A small contrastive image-text model, trained from scratch.
Model: encoder norm layernorm_no_bias, encoder layers 6, text encoder width 320, text encoder norm layernorm.
Rows from block 3 of the text encoder, named by matrix and row number. Rows with one number belong to one attention dimension. Each number is 200 + 40 x the weight over the matrix's rms, rounded and kept within 0 to 999. All counts start at 0.
# q: attention query (text_encoder.blocks.3.attn.q.weight, 320x320), inputs 160-319
# k: attention key (text_encoder.blocks.3.attn.k.weight, 320x320), inputs 160-319
q.180,208,266,121,212,187,188,251,206,282,261,250,178,179,162,199,143,212,161,101,171,177,249,147,213,208,133,141,257,196,176,223,165,290,238,208,164,166,175,183,191,227,160,189,234,123,150,289,176,186,170,216,162,126,170,262,183,144,227,153,140,218,191,215,197,231,186,236,177,187,190,188,219,212,185,172,236,240,210,164,234,168,271,184,157,219,240,200,273,237,209,112,187,300,214,266,175,220,259,156,207,241,169,146,184,222,206,238,264,162,267,177,225,212,187,222,211,215,199,173,246,257,193,257,189,175,160,171,171,247,197,170,286,150,188,207,214,119,158,105,212,295,219,233,301,165,265,149,153,182,147,131,175,232,190,146,229,188,225,223,204
k.180,206,217,188,187,180,209,264,242,300,235,119,189,192,229,128,181,253,255,166,231,289,147,210,224,164,263,185,199,216,191,140,189,219,200,205,193,264,205,160,221,209,288,140,190,203,247,230,197,175,200,183,194,188,169,136,190,225,279,219,233,186,255,214,232,81,194,202,166,214,242,199,184,274,125,139,156,207,124,190,227,193,179,132,160,152,254,166,252,245,263,255,201,118,201,193,192,194,274,193,235,219,124,132,201,224,182,159,249,217,169,221,222,155,226,234,185,213,212,249,158,196,238,156,280,148,261,196,194,208,248,202,151,238,148,170,220,227,200,245,204,145,214,214,178,187,246,170,240,221,152,164,167,188,205,129,124,258,187,234,174
q.181,254,235,210,152,160,132,298,223,260,341,193,232,207,136,277,248,176,216,107,232,203,215,235,212,179,101,123,225,105,141,192,309,240,205,188,246,127,194,128,212,219,198,212,247,169,118,213,193,175,132,207,196,227,137,120,194,163,188,227,183,245,182,224,184,207,173,89,223,229,222,258,177,236,178,112,149,242,209,136,150,218,199,172,239,216,276,276,252,183,195,174,254,140,135,203,123,231,239,215,224,250,277,188,68,226,140,265,246,263,232,168,191,248,218,216,239,148,199,253,179,229,203,249,258,183,187,197,139,187,168,225,206,160,298,203,230,112,195,193,153,273,258,202,204,205,144,208,211,257,167,140,184,194,218,220,157,192,212,254,188
k.181,290,217,227,208,255,160,221,180,218,213,211,155,219,184,192,228,164,243,146,210,145,236,230,238,279,195,201,273,228,138,151,182,139,270,229,223,201,178,190,263,205,215,253,195,174,242,257,164,198,130,166,159,232,135,216,144,169,247,255,194,105,282,234,235,117,277,70,165,202,288,268,234,210,126,172,240,246,159,190,147,273,187,187,84,151,173,184,237,198,158,258,170,163,213,211,137,177,246,201,263,226,185,226,180,249,175,186,220,161,161,201,173,176,260,221,191,214,145,177,229,283,193,216,226,149,243,179,112,221,258,243,246,189,179,218,157,303,225,250,194,218,197,123,219,195,204,182,206,201,169,116,168,235,233,182,124,214,133,197,250
q.182,193,238,231,194,127,204,194,172,285,81,201,206,190,278,179,223,120,159,218,287,230,144,205,160,204,151,220,208,261,273,257,110,247,191,108,176,256,240,278,205,176,121,168,277,224,235,292,185,152,121,195,200,238,215,217,162,191,154,195,198,184,221,200,161,231,190,143,198,199,171,176,199,204,176,228,218,225,280,240,225,262,200,215,253,236,159,191,194,185,190,162,253,173,247,161,221,144,174,174,216,162,155,199,196,166,191,214,188,208,250,122,219,194,211,257,159,222,223,180,210,122,215,212,163,128,235,131,241,116,229,228,221,288,260,212,180,189,281,151,205,113,254,180,173,219,224,224,185,202,243,192,211,161,167,182,244,300,173,123,198
k.182,279,183,230,177,234,189,233,271,200,237,253,163,196,201,217,206,196,272,204,126,149,177,238,261,174,134,197,114,210,232,193,208,278,208,180,232,252,194,264,141,198,173,219,186,199,171,202,181,218,178,232,232,285,160,180,208,198,233,233,228,183,168,256,198,158,255,226,214,124,168,71,216,164,193,180,205,211,184,206,136,205,210,167,302,261,179,199,251,196,207,178,174,236,187,209,190,187,222,195,196,214,216,213,200,183,219,306,171,213,158,266,165,224,117,158,168,273,201,164,252,191,204,180,165,245,157,195,186,205,166,235,74,117,232,241,236,173,203,233,203,173,214,236,142,289,177,168,195,178,223,280,229,246,193,160,237,197,253,224,220
q.183,151,196,218,238,249,211,272,209,201,256,215,216,223,286,206,246,206,199,207,262,146,151,220,140,178,125,170,58,230,232,202,181,280,167,136,232,259,262,212,189,163,203,185,223,292,171,175,228,229,227,105,150,150,243,105,162,142,223,197,188,169,160,190,180,219,130,147,258,157,260,158,201,168,242,175,195,188,212,260,188,234,214,192,322,284,176,243,212,193,210,195,209,213,162,187,257,245,186,202,166,150,220,230,181,204,211,202,176,109,223,232,224,248,176,240,82,215,264,268,224,142,193,202,158,195,235,145,145,140,199,237,194,186,220,227,214,161,184,257,246,178,197,161,114,225,160,185,236,182,241,183,235,188,197,258,187,218,177,211,215
k.183,202,224,268,242,196,224,197,199,163,191,196,212,168,178,180,205,141,196,200,233,219,250,195,206,238,115,219,186,228,219,237,221,241,244,172,240,232,216,200,194,205,177,207,205,244,225,162,123,263,244,238,217,219,185,150,260,142,114,216,191,145,265,204,176,232,113,251,275,192,182,189,226,168,263,199,253,169,156,178,177,193,128,281,185,297,218,191,182,244,237,190,170,230,219,165,148,186,150,182,248,215,102,187,193,202,246,237,194,276,171,133,224,205,180,166,227,262,168,181,308,241,138,169,159,311,106,310,114,151,135,243,162,152,227,211,145,248,141,220,197,178,227,227,190,275,238,180,185,194,183,238,239,246,206,123,84,159,182,199,286
q.184,221,177,232,170,257,234,217,256,180,91,180,157,179,219,171,121,229,200,197,147,188,205,176,139,258,236,210,136,189,206,210,221,242,187,203,139,219,185,197,148,184,225,163,190,215,263,182,160,278,215,182,186,213,234,202,180,178,238,156,215,114,188,253,181,277,321,199,216,117,172,307,183,190,175,224,192,169,165,209,215,276,160,237,134,95,135,248,195,233,170,180,194,241,129,221,253,205,217,210,130,159,128,201,201,124,158,128,172,188,241,218,265,222,99,213,156,150,269,230,197,151,188,185,232,199,256,257,229,170,169,201,205,228,163,223,168,217,221,139,200,203,162,195,105,250,181,272,180,197,267,220,133,243,240,227,224,219,203,115,235
k.184,270,177,191,158,240,222,183,197,330,155,255,259,218,155,172,244,187,230,239,168,193,247,173,139,212,229,190,223,159,211,221,233,190,192,260,245,181,177,248,208,190,210,293,225,150,151,220,157,203,181,221,190,266,184,224,251,194,175,176,234,193,220,256,175,172,133,211,242,171,119,180,210,276,225,142,265,198,168,149,192,219,270,204,195,230,231,239,208,138,178,94,210,198,201,145,140,305,247,222,103,163,248,229,167,205,211,210,174,206,190,247,190,178,132,145,182,193,200,131,236,214,174,232,160,203,206,159,207,172,235,204,131,238,162,213,212,230,182,182,154,205,240,104,147,208,201,210,226,197,264,249,195,177,218,231,263,191,276,195,243
q.185,203,181,165,216,226,156,233,166,119,130,275,308,234,128,203,183,175,188,209,176,91,159,182,294,162,225,194,222,185,198,173,266,207,220,237,176,179,216,195,200,156,164,268,108,178,155,220,260,202,216,196,243,154,211,242,175,208,173,286,159,207,119,191,241,212,307,248,185,212,209,240,197,216,182,271,258,47,136,194,242,295,179,269,261,170,215,219,213,185,225,226,94,255,181,228,205,176,185,247,137,158,210,185,226,82,224,268,202,108,108,229,232,215,239,89,230,176,114,127,210,273,188,146,239,274,255,292,202,155,222,161,222,222,194,208,127,164,236,226,189,239,176,219,244,214,160,201,224,225,275,225,149,284,146,194,268,167,209,174,241
k.185,186,179,193,131,236,181,199,188,265,176,250,229,246,285,225,172,216,141,225,248,211,177,130,183,221,211,200,242,179,89,307,226,162,189,184,262,141,190,198,230,157,123,272,195,211,187,141,178,145,199,272,186,220,190,158,179,156,153,233,142,175,238,205,143,266,204,179,230,270,289,305,114,229,173,187,282,174,186,212,244,163,219,267,181,233,235,237,246,98,188,186,184,161,216,186,241,160,152,130,210,141,321,213,252,128,151,136,243,190,194,206,145,237,178,167,235,226,205,237,164,168,231,176,220,243,153,239,193,123,249,196,250,265,190,281,197,233,204,215,227,214,244,148,153,191,247,208,146,221,159,210,167,181,179,173,255,213,251,162,190
q.186,114,253,237,199,145,241,205,219,231,176,182,231,246,248,187,190,213,216,278,241,206,160,292,123,230,145,197,186,150,237,195,222,148,131,171,232,240,202,242,166,226,158,221,269,227,217,200,164,123,160,216,178,190,184,222,196,219,217,197,168,189,200,134,240,240,238,193,181,148,272,225,264,158,175,171,120,203,148,179,239,195,239,140,220,201,219,208,187,214,180,225,221,219,138,185,149,178,305,275,219,240,179,224,236,231,211,214,228,119,213,85,207,136,210,258,193,197,208,188,164,209,137,242,228,168,229,228,228,241,218,188,231,166,207,166,190,127,237,214,194,198,196,239,232,199,150,202,253,110,234,218,248,209,291,144,215,269,234,212,242
k.186,167,212,180,152,156,194,254,174,222,240,189,201,202,197,249,270,160,284,194,195,178,209,223,184,207,170,227,226,171,205,161,178,211,197,250,185,191,227,123,251,213,171,194,93,228,208,311,158,139,189,298,178,178,189,146,157,204,156,139,187,133,95,165,195,268,162,186,215,168,225,190,216,228,204,151,190,273,166,206,191,247,208,174,285,190,220,210,209,195,220,236,202,232,160,237,220,211,132,205,216,209,189,157,197,270,223,217,177,275,195,210,226,225,241,218,247,247,234,215,208,113,138,252,172,112,237,202,176,198,205,210,207,130,230,163,260,142,263,182,176,239,227,200,198,240,173,273,201,142,162,233,263,262,200,129,163,194,287,265,166
q.187,187,180,179,204,264,208,208,273,215,276,198,206,234,166,144,178,167,246,217,235,189,235,214,263,218,171,215,220,198,201,180,192,215,197,140,185,188,182,194,158,229,219,226,223,127,246,264,217,230,229,225,212,263,236,208,168,259,213,151,166,208,223,238,182,120,170,126,221,241,234,181,201,141,153,151,155,219,277,208,242,110,187,115,264,207,222,185,221,198,206,169,213,221,145,254,169,241,157,213,234,230,179,109,220,184,130,156,259,249,235,188,161,176,234,228,132,196,168,164,276,233,188,207,171,160,192,176,228,180,206,188,238,263,213,204,272,223,190,203,199,199,242,193,205,164,211,151,211,154,148,158,192,309,168,203,187,157,205,185,186
k.187,176,211,201,265,209,191,267,170,202,127,189,112,145,251,201,157,242,172,102,223,254,220,171,222,234,227,174,238,210,256,178,167,202,218,193,212,261,238,240,216,272,214,207,185,193,188,199,202,209,250,194,215,223,203,293,227,200,235,162,182,168,191,229,186,140,218,189,228,162,115,183,180,285,213,136,132,213,168,283,168,261,173,175,116,174,209,277,164,186,195,207,176,209,171,212,218,141,216,188,245,227,182,201,235,181,203,181,255,195,232,254,214,251,189,211,116,206,267,250,279,165,246,124,185,149,220,168,241,153,229,180,242,209,195,204,239,247,314,163,163,197,182,235,255,197,188,188,234,222,176,197,216,170,139,190,199,237,180,143,216
q.188,229,216,196,162,146,179,212,157,209,206,187,209,190,264,213,241,217,155,205,216,174,191,225,294,218,214,234,190,252,196,193,152,154,190,181,176,174,257,252,235,240,207,144,143,149,120,292,166,194,190,236,151,142,188,242,189,260,196,181,249,192,203,131,210,222,235,224,165,227,195,146,173,166,169,187,234,194,211,213,266,133,264,275,183,214,242,167,184,182,177,264,160,207,227,215,190,140,237,191,147,248,150,245,199,210,290,319,248,206,194,200,246,174,202,89,298,230,182,167,178,201,197,199,208,254,185,210,178,155,161,152,201,121,193,228,120,155,252,204,209,201,175,240,188,124,183,232,146,210,210,229,207,203,167,221,215,216,160,147,204
k.188,207,181,206,159,165,214,217,196,220,201,211,252,281,198,176,210,239,157,212,226,208,220,147,213,130,249,306,118,196,182,283,278,210,273,189,182,147,145,164,153,149,220,251,273,177,257,195,139,151,292,247,169,174,234,154,157,169,154,246,203,209,217,120,249,184,243,220,263,202,185,178,190,271,197,266,198,193,231,173,253,110,180,236,213,164,195,122,179,216,133,144,83,154,262,251,168,211,132,185,266,223,257,184,223,119,139,177,190,140,219,158,184,206,234,243,233,234,215,209,175,172,251,201,255,215,173,186,217,182,136,224,183,140,172,266,193,124,220,273,241,206,153,193,207,88,250,241,236,156,202,240,254,245,194,109,182,235,176,259,189
q.189,200,265,158,249,243,195,228,146,220,139,211,211,251,162,159,202,159,242,158,207,161,166,116,190,240,191,238,205,141,199,237,129,168,225,145,161,180,216,223,209,290,195,228,183,194,185,258,230,190,213,236,272,184,238,237,183,178,162,210,220,134,151,237,157,149,217,218,143,203,170,223,239,238,176,219,293,188,288,271,203,217,212,155,218,149,203,160,197,228,258,189,175,146,265,136,225,219,191,178,143,187,147,225,194,177,175,188,206,192,174,231,183,94,193,259,144,201,249,176,209,157,203,206,234,190,231,194,158,206,210,228,212,269,201,222,138,241,180,171,217,177,152,212,176,270,176,191,181,161,261,180,180,169,206,227,223,211,209,134,244
k.189,180,184,203,157,159,270,190,284,101,188,234,196,193,245,232,203,236,194,226,161,229,180,255,202,167,264,250,126,234,157,190,257,216,168,138,140,217,198,226,216,241,186,167,156,166,231,181,155,209,212,239,229,200,164,185,192,209,181,213,159,302,230,285,243,165,174,224,187,240,238,211,207,237,199,170,85,227,186,246,176,164,175,205,294,211,208,153,238,128,216,186,228,201,164,237,313,214,253,162,152,270,232,260,211,170,204,191,182,183,157,276,186,149,218,211,203,250,184,208,255,174,210,181,197,240,211,197,245,272,257,180,176,225,192,165,230,123,191,161,227,191,111,158,157,229,145,161,200,173,251,204,252,187,244,141,178,201,251,215,173
q.190,212,205,141,226,261,208,191,191,150,123,193,211,191,210,253,191,271,224,199,220,141,224,200,262,215,195,170,147,197,205,187,241,193,227,133,191,175,198,250,225,148,217,210,212,139,209,255,218,117,225,167,177,162,172,192,210,152,211,241,260,236,199,247,280,194,183,272,161,234,203,150,225,151,229,180,268,171,187,205,175,247,177,181,95,120,211,229,230,200,151,250,140,256,224,126,213,150,185,182,270,197,166,276,213,263,318,285,245,194,158,189,290,132,234,167,227,243,212,121,239,185,291,197,178,261,226,229,177,132,171,177,224,216,180,155,171,179,186,175,239,181,140,269,223,148,179,231,117,150,216,145,159,193,183,224,244,206,190,137,261
k.190,207,230,166,124,195,218,175,232,186,188,172,195,163,208,255,233,223,184,225,181,213,220,232,193,241,217,282,226,168,193,280,221,210,169,225,129,162,195,165,191,169,186,303,211,244,224,166,192,148,202,221,267,196,149,181,225,189,246,237,117,161,243,185,188,183,164,281,192,259,209,235,251,181,182,237,200,271,133,136,219,193,144,209,257,238,248,149,210,171,157,185,177,146,225,178,215,203,176,180,144,190,212,227,172,177,237,156,201,274,151,164,147,235,287,251,150,239,179,251,283,218,244,249,195,204,177,241,176,190,139,215,166,215,208,199,119,175,198,248,177,188,224,235,216,232,199,238,220,186,156,108,187,97,170,137,170,230,233,220,127
q.191,153,273,314,202,190,230,207,124,188,183,183,170,166,209,197,111,180,135,176,238,165,165,200,151,202,204,167,221,190,262,185,172,217,224,145,152,173,221,207,191,211,198,249,169,215,219,193,206,251,192,254,173,189,244,195,201,175,168,187,154,195,169,232,237,282,233,158,155,209,227,188,239,223,190,229,157,239,231,250,231,205,175,248,252,178,191,279,213,196,141,200,253,144,159,254,242,191,155,181,203,147,162,223,211,180,181,126,178,209,156,189,257,181,202,270,153,176,297,228,244,172,206,234,177,152,150,196,176,183,268,189,222,186,168,191,195,189,201,221,288,241,171,191,163,181,211,197,187,246,123,236,232,194,217,188,165,172,159,195,184
k.191,211,254,227,134,130,229,179,214,195,222,171,216,194,202,191,285,165,241,207,133,168,281,266,236,219,216,158,191,140,216,199,241,192,214,193,210,263,264,151,189,287,153,166,215,143,173,176,176,216,275,290,190,169,122,171,245,244,212,175,240,203,176,196,173,173,187,189,190,263,229,149,188,249,195,234,251,228,214,154,186,183,150,195,217,156,234,227,214,214,220,189,130,207,250,233,144,216,247,225,182,272,188,191,152,163,209,301,121,180,148,153,219,77,214,159,173,192,216,169,194,180,176,87,154,179,193,181,175,214,143,219,180,218,206,207,161,250,183,313,181,256,150,114,152,217,176,173,136,236,173,204,195,226,236,270,195,86,191,253,233
q.192,140,239,228,190,146,226,207,173,111,214,204,201,237,183,204,218,212,186,240,197,206,280,250,325,92,162,220,182,278,94,244,231,138,199,225,239,151,122,207,212,195,132,174,198,171,169,212,200,249,201,246,210,239,204,134,184,204,133,113,240,190,312,207,142,155,231,223,226,189,253,242,127,226,243,235,257,155,222,195,203,238,121,181,111,202,181,139,181,253,181,223,250,182,169,183,171,182,236,198,111,174,218,242,220,149,291,220,170,193,260,259,200,221,197,275,273,159,282,219,169,181,173,198,255,194,233,178,231,203,194,217,234,102,207,196,160,154,226,144,284,203,150,235,211,133,221,218,221,162,159,170,213,208,189,272,185,213,236,195,225
k.192,276,157,212,186,245,212,214,177,103,133,193,185,163,146,192,170,163,203,261,246,136,174,176,271,233,205,153,177,217,124,256,173,191,205,246,208,223,194,162,215,174,231,216,234,208,169,210,158,224,217,199,141,215,260,189,233,153,228,131,295,187,256,220,217,303,153,134,187,206,185,204,251,96,162,190,210,211,193,260,89,275,220,183,207,209,256,210,222,100,242,258,136,153,226,223,235,160,180,194,202,222,171,241,227,216,220,197,189,205,218,187,257,181,119,263,59,214,139,184,168,178,173,192,179,120,240,172,184,238,181,177,228,184,190,200,232,142,138,208,189,231,155,237,197,184,238,240,137,154,243,192,250,244,191,192,247,158,248,133,181
q.193,177,202,238,190,177,209,218,224,238,216,220,156,158,216,127,165,172,272,227,203,148,231,191,227,252,172,174,254,216,188,261,179,217,134,258,161,183,262,202,193,203,192,226,262,175,226,184,176,273,243,210,235,205,208,210,196,210,190,232,164,207,170,151,138,137,208,282,169,220,237,238,229,167,196,217,131,222,150,159,198,202,201,166,205,231,268,182,201,192,233,162,121,209,131,215,216,200,222,211,226,188,280,182,239,234,194,227,136,173,212,246,251,192,185,186,293,194,254,138,185,226,130,196,103,187,170,235,244,218,199,185,207,110,193,150,107,160,159,222,250,178,252,175,169,208,256,246,243,117,190,249,240,243,186,169,165,171,164,248,209
k.193,196,197,217,148,227,165,171,192,250,282,188,119,216,179,224,150,206,139,210,196,215,224,142,200,254,235,261,186,239,154,197,238,222,145,236,218,180,178,183,240,198,284,201,175,178,209,227,230,136,165,153,100,282,193,236,154,118,165,197,154,235,283,186,203,204,187,226,256,194,197,209,234,164,151,165,206,204,176,179,129,165,220,234,232,113,249,184,207,166,152,162,216,262,242,220,197,199,188,214,192,206,234,217,174,222,186,153,228,205,300,192,158,227,164,225,173,157,176,197,194,196,185,234,125,203,201,236,217,237,197,229,203,206,203,184,230,254,215,201,162,241,163,161,263,240,205,190,239,196,220,182,147,118,208,161,232,257,213,249,206
q.194,168,211,203,166,180,225,212,205,109,253,162,165,248,187,166,213,169,194,229,166,186,174,223,240,163,194,345,176,183,230,189,177,161,166,182,245,216,183,193,258,167,205,168,209,160,214,214,191,218,155,272,221,219,185,262,238,163,239,148,213,196,127,289,169,214,203,142,274,187,179,216,184,222,197,126,189,206,195,168,282,193,209,250,212,229,265,137,274,208,210,242,196,201,244,226,246,145,118,148,284,170,245,146,135,233,165,223,218,154,232,181,267,162,159,119,211,212,168,227,176,185,245,224,220,138,290,196,101,215,210,198,201,244,162,203,205,220,169,198,167,164,158,102,203,239,190,204,183,137,205,232,179,205,148,216,208,224,224,175,198
k.194,202,175,266,260,251,237,185,194,213,230,228,213,249,280,210,199,174,173,183,217,215,276,175,191,182,143,193,188,238,215,202,182,203,217,186,260,200,230,291,193,213,176,279,162,176,157,210,155,207,139,264,195,193,207,182,226,264,133,174,275,157,237,167,215,228,238,177,214,254,190,157,215,167,198,252,203,253,209,156,124,186,203,170,197,148,216,203,229,197,171,181,240,184,165,175,179,250,208,165,116,158,152,183,177,152,196,205,186,231,150,171,161,159,275,217,195,206,182,204,198,179,188,179,111,157,245,161,120,254,191,223,220,107,214,221,186,185,205,185,253,297,172,224,191,166,213,204,209,150,186,228,129,184,148,249,183,260,155,158,212
q.195,229,187,158,170,249,184,192,169,247,148,209,193,251,221,146,128,149,246,137,198,79,142,196,200,227,251,152,238,164,249,285,213,136,187,214,203,279,213,155,203,214,254,241,200,187,184,187,281,247,217,207,177,217,168,252,284,200,263,232,152,255,239,220,156,215,210,206,279,203,219,199,197,218,175,182,142,220,185,180,102,188,203,193,184,185,228,198,229,156,258,182,222,127,168,214,147,185,148,222,239,157,163,217,209,201,249,205,226,181,192,237,179,193,228,158,192,218,205,326,171,231,199,180,250,231,219,237,132,182,205,136,137,185,177,247,248,240,201,230,183,176,253,196,99,200,220,188,209,178,193,211,225,257,224,196,227,118,282,201,169
k.195,185,144,192,190,236,159,221,226,148,261,187,226,223,214,256,244,218,138,156,224,261,243,207,170,192,181,300,164,235,166,137,257,186,179,226,274,157,213,279,230,183,173,193,146,275,206,141,234,237,187,261,183,154,130,146,173,150,201,281,165,200,212,167,224,150,192,204,221,195,194,166,209,156,191,207,209,189,226,264,198,193,196,269,177,172,135,258,214,178,206,159,217,239,254,168,147,159,198,141,234,221,223,269,210,173,188,192,164,169,270,198,229,249,202,179,133,198,113,188,209,170,247,159,164,183,184,163,190,286,137,184,256,157,286,189,177,189,240,217,246,226,193,186,230,216,164,216,185,217,182,208,222,199,195,151,216,182,184,218,169
q.196,171,182,148,249,205,229,164,152,237,217,250,179,127,167,185,251,222,242,240,199,190,211,160,232,176,204,193,172,275,185,180,239,196,232,174,172,182,256,220,214,250,135,137,222,235,187,217,196,203,213,176,209,197,163,176,203,204,224,195,138,223,171,226,191,238,240,192,114,155,259,167,208,202,233,229,290,193,209,176,284,210,167,207,201,183,141,181,161,210,163,231,219,186,181,130,218,238,206,213,180,284,163,245,169,204,202,213,223,184,153,270,189,252,114,190,245,222,205,176,189,220,198,152,211,188,221,168,280,244,209,124,226,169,136,204,203,177,209,152,210,201,235,202,185,200,224,221,195,182,212,227,196,178,251,275,184,219,206,235,163
k.196,245,211,198,173,208,160,207,234,147,162,213,178,188,164,168,172,172,165,292,133,168,126,231,206,214,255,197,239,168,262,161,178,189,268,185,172,180,217,242,185,225,217,231,294,236,231,225,199,254,129,142,220,154,238,252,199,174,239,145,245,175,238,225,193,208,165,189,169,234,193,201,219,236,215,276,256,195,162,172,174,184,178,148,201,170,228,263,196,246,167,270,160,197,213,183,239,211,143,242,290,150,184,147,180,214,206,158,201,245,186,170,191,184,200,191,183,182,237,236,209,263,241,191,182,190,199,211,190,129,225,155,250,221,222,204,210,231,177,181,198,177,187,220,200,166,208,209,215,227,201,231,174,165,202,185,163,202,256,224,166
q.197,217,193,175,220,145,271,203,218,197,161,181,194,231,235,230,173,199,170,197,267,184,173,237,164,232,186,177,191,165,149,175,222,218,219,157,214,188,161,242,197,157,179,233,182,188,251,213,176,179,267,182,182,216,182,234,200,176,182,227,227,173,170,240,220,191,193,228,219,157,178,251,151,201,178,198,171,278,211,196,252,275,127,221,97,233,219,214,256,211,218,172,167,192,198,175,236,237,187,219,182,240,186,163,230,201,203,161,183,197,226,256,126,136,158,237,168,174,225,237,207,227,173,201,241,236,168,139,208,209,133,205,239,146,222,145,293,219,248,211,246,236,188,191,207,182,180,226,170,226,144,180,183,237,133,226,214,219,114,273,189
k.197,184,212,180,140,190,245,209,212,183,265,162,145,155,239,130,247,182,259,203,211,177,237,193,223,242,149,208,194,274,221,215,180,164,220,215,254,192,165,217,235,211,200,188,233,259,217,178,175,230,131,277,181,208,210,203,134,211,150,178,165,174,245,185,199,225,253,200,215,240,214,125,133,188,215,161,217,186,188,213,196,167,211,228,267,167,262,218,205,282,170,204,199,155,190,231,228,161,120,197,189,179,131,214,191,259,233,171,210,234,193,219,270,167,233,163,197,230,177,201,181,185,284,229,238,231,206,213,285,233,226,165,188,178,209,182,218,178,247,214,192,154,156,182,218,175,189,183,164,166,168,238,218,220,171,291,167,168,187,222,247
q.198,201,163,269,235,192,185,140,222,177,202,192,160,189,199,168,238,214,259,166,152,188,174,216,152,190,207,159,213,214,176,193,186,131,190,187,114,167,170,225,203,158,234,172,246,191,235,228,168,147,199,247,162,225,204,237,197,265,239,267,256,275,197,189,232,199,235,157,208,229,177,223,169,205,165,154,176,257,211,230,150,99,201,182,184,194,207,160,321,167,253,174,172,208,303,249,205,166,203,205,244,238,211,133,252,191,279,192,216,163,184,206,165,207,217,198,173,165,151,275,174,195,251,220,205,196,146,157,164,219,261,186,201,272,219,216,149,153,225,229,191,243,198,171,199,161,236,141,168,216,272,192,194,219,196,187,147,221,234,191,282
k.198,192,194,217,235,172,303,233,186,156,229,231,163,188,195,182,239,199,205,223,223,266,186,278,229,193,206,237,170,199,219,234,205,233,221,224,263,192,232,182,222,233,194,148,142,176,197,224,222,198,224,198,200,183,182,264,178,223,192,262,170,195,161,213,195,182,190,233,195,180,212,165,202,168,225,239,206,219,225,227,211,227,213,174,139,151,161,239,184,205,229,140,217,226,196,253,247,201,187,197,199,176,233,207,264,240,192,161,165,201,200,239,133,177,226,212,187,138,227,172,220,221,171,193,215,170,202,190,219,115,188,190,204,218,213,191,234,193,227,237,219,228,255,174,134,245,160,194,137,175,224,189,204,198,125,234,189,212,227,201,144
q.199,207,164,208,264,182,214,197,165,202,172,209,244,179,162,188,130,183,238,161,164,143,118,232,139,155,243,144,236,257,195,131,177,169,216,198,251,191,163,200,159,190,180,185,198,163,184,172,166,176,222,213,205,207,223,254,189,183,318,224,171,206,168,251,185,124,181,227,146,193,185,235,189,253,157,164,188,238,196,225,150,145,190,275,192,204,222,227,229,180,208,265,199,185,212,212,247,137,228,212,172,206,213,165,176,252,162,169,245,197,236,168,193,241,247,253,181,189,181,180,214,239,231,198,207,225,155,239,216,197,172,204,232,263,200,165,149,181,234,217,205,158,217,235,160,191,162,165,190,189,214,262,192,232,193,224,206,165,247,209,185
k.199,161,212,226,225,164,238,205,207,236,195,188,202,160,250,225,221,204,200,166,219,211,184,192,250,182,225,217,210,190,179,173,213,201,203,193,216,160,248,217,167,209,238,195,163,230,138,230,166,211,215,188,189,210,263,216,169,137,134,231,200,202,212,160,205,231,171,225,141,221,137,159,169,249,193,246,170,197,219,202,235,146,194,175,252,184,186,176,203,214,158,148,246,191,181,196,232,202,172,258,141,146,169,192,182,208,201,138,135,232,205,183,264,157,226,211,263,162,177,180,205,217,138,178,202,234,200,163,220,147,193,184,183,135,191,263,148,181,213,215,162,224,243,143,191,150,256,233,166,202,215,187,210,188,178,258,169,210,178,197,225
q.200,218,192,212,228,213,163,192,207,202,246,120,239,150,203,216,246,130,255,196,130,199,223,220,223,234,198,168,281,120,227,157,175,125,151,186,217,216,176,245,182,186,219,223,182,248,233,202,242,221,228,196,188,223,176,168,263,198,247,174,148,173,166,160,207,199,158,166,178,222,190,194,190,160,156,184,186,201,236,202,186,224,163,220,167,209,206,202,166,132,199,192,198,183,246,211,274,232,201,210,191,221,201,225,191,233,230,224,202,220,183,229,141,120,183,184,143,237,154,231,179,213,146,225,267,211,202,216,218,163,216,193,173,206,238,268,264,228,208,227,240,192,194,214,185,225,147,201,265,206,213,232,229,181,220,175,176,194,233,169,248
k.200,218,120,161,210,174,141,218,178,149,284,175,208,263,196,280,249,144,243,224,152,175,187,212,262,172,260,239,194,202,230,185,223,214,119,174,189,168,163,190,193,167,211,159,149,262,171,192,177,189,167,170,206,211,196,234,204,235,197,204,180,182,172,169,246,189,185,217,283,215,220,187,168,236,224,182,195,195,216,222,203,195,240,245,259,214,195,221,196,251,227,144,266,179,133,250,221,205,191,220,238,209,164,178,245,183,231,150,205,221,154,227,253,217,233,140,181,212,136,192,204,143,244,218,219,197,207,170,167,259,204,188,219,197,250,209,232,153,143,166,212,212,197,159,140,209,146,150,225,184,205,171,275,190,190,213,173,223,215,195,202
q.201,136,241,226,234,197,243,178,197,211,230,220,227,193,205,146,167,175,220,232,215,251,232,238,218,201,183,216,186,185,200,281,188,222,172,211,189,226,148,215,205,183,124,233,146,206,260,238,209,143,198,227,184,190,212,141,252,221,183,162,283,201,252,137,267,190,223,138,212,247,221,243,222,215,197,190,180,204,235,235,181,210,180,214,208,182,259,196,297,257,190,181,147,202,226,237,216,202,176,211,94,209,178,153,170,188,249,188,260,203,221,93,206,158,249,139,140,242,164,198,235,136,224,262,270,217,220,143,117,193,254,192,219,271,221,174,218,208,232,199,205,169,200,174,279,125,211,157,156,233,176,130,135,171,247,204,167,199,170,180,133
k.201,172,196,183,179,186,219,199,161,165,167,133,236,267,202,162,223,203,219,242,173,164,191,251,177,145,157,205,224,179,237,204,210,299,180,216,241,201,204,218,204,229,206,157,226,171,159,143,188,225,249,209,261,180,144,186,172,187,148,127,201,230,188,292,214,220,219,147,207,175,220,118,202,183,220,218,194,199,166,220,208,185,186,235,224,220,235,220,181,195,197,175,198,138,233,188,213,241,257,246,209,269,218,163,182,239,140,257,143,185,191,270,185,223,164,142,197,245,141,167,183,151,167,208,175,169,264,131,161,203,137,133,226,192,204,177,214,176,147,262,179,219,179,180,211,233,195,178,219,165,251,210,207,162,213,263,233,201,199,175,223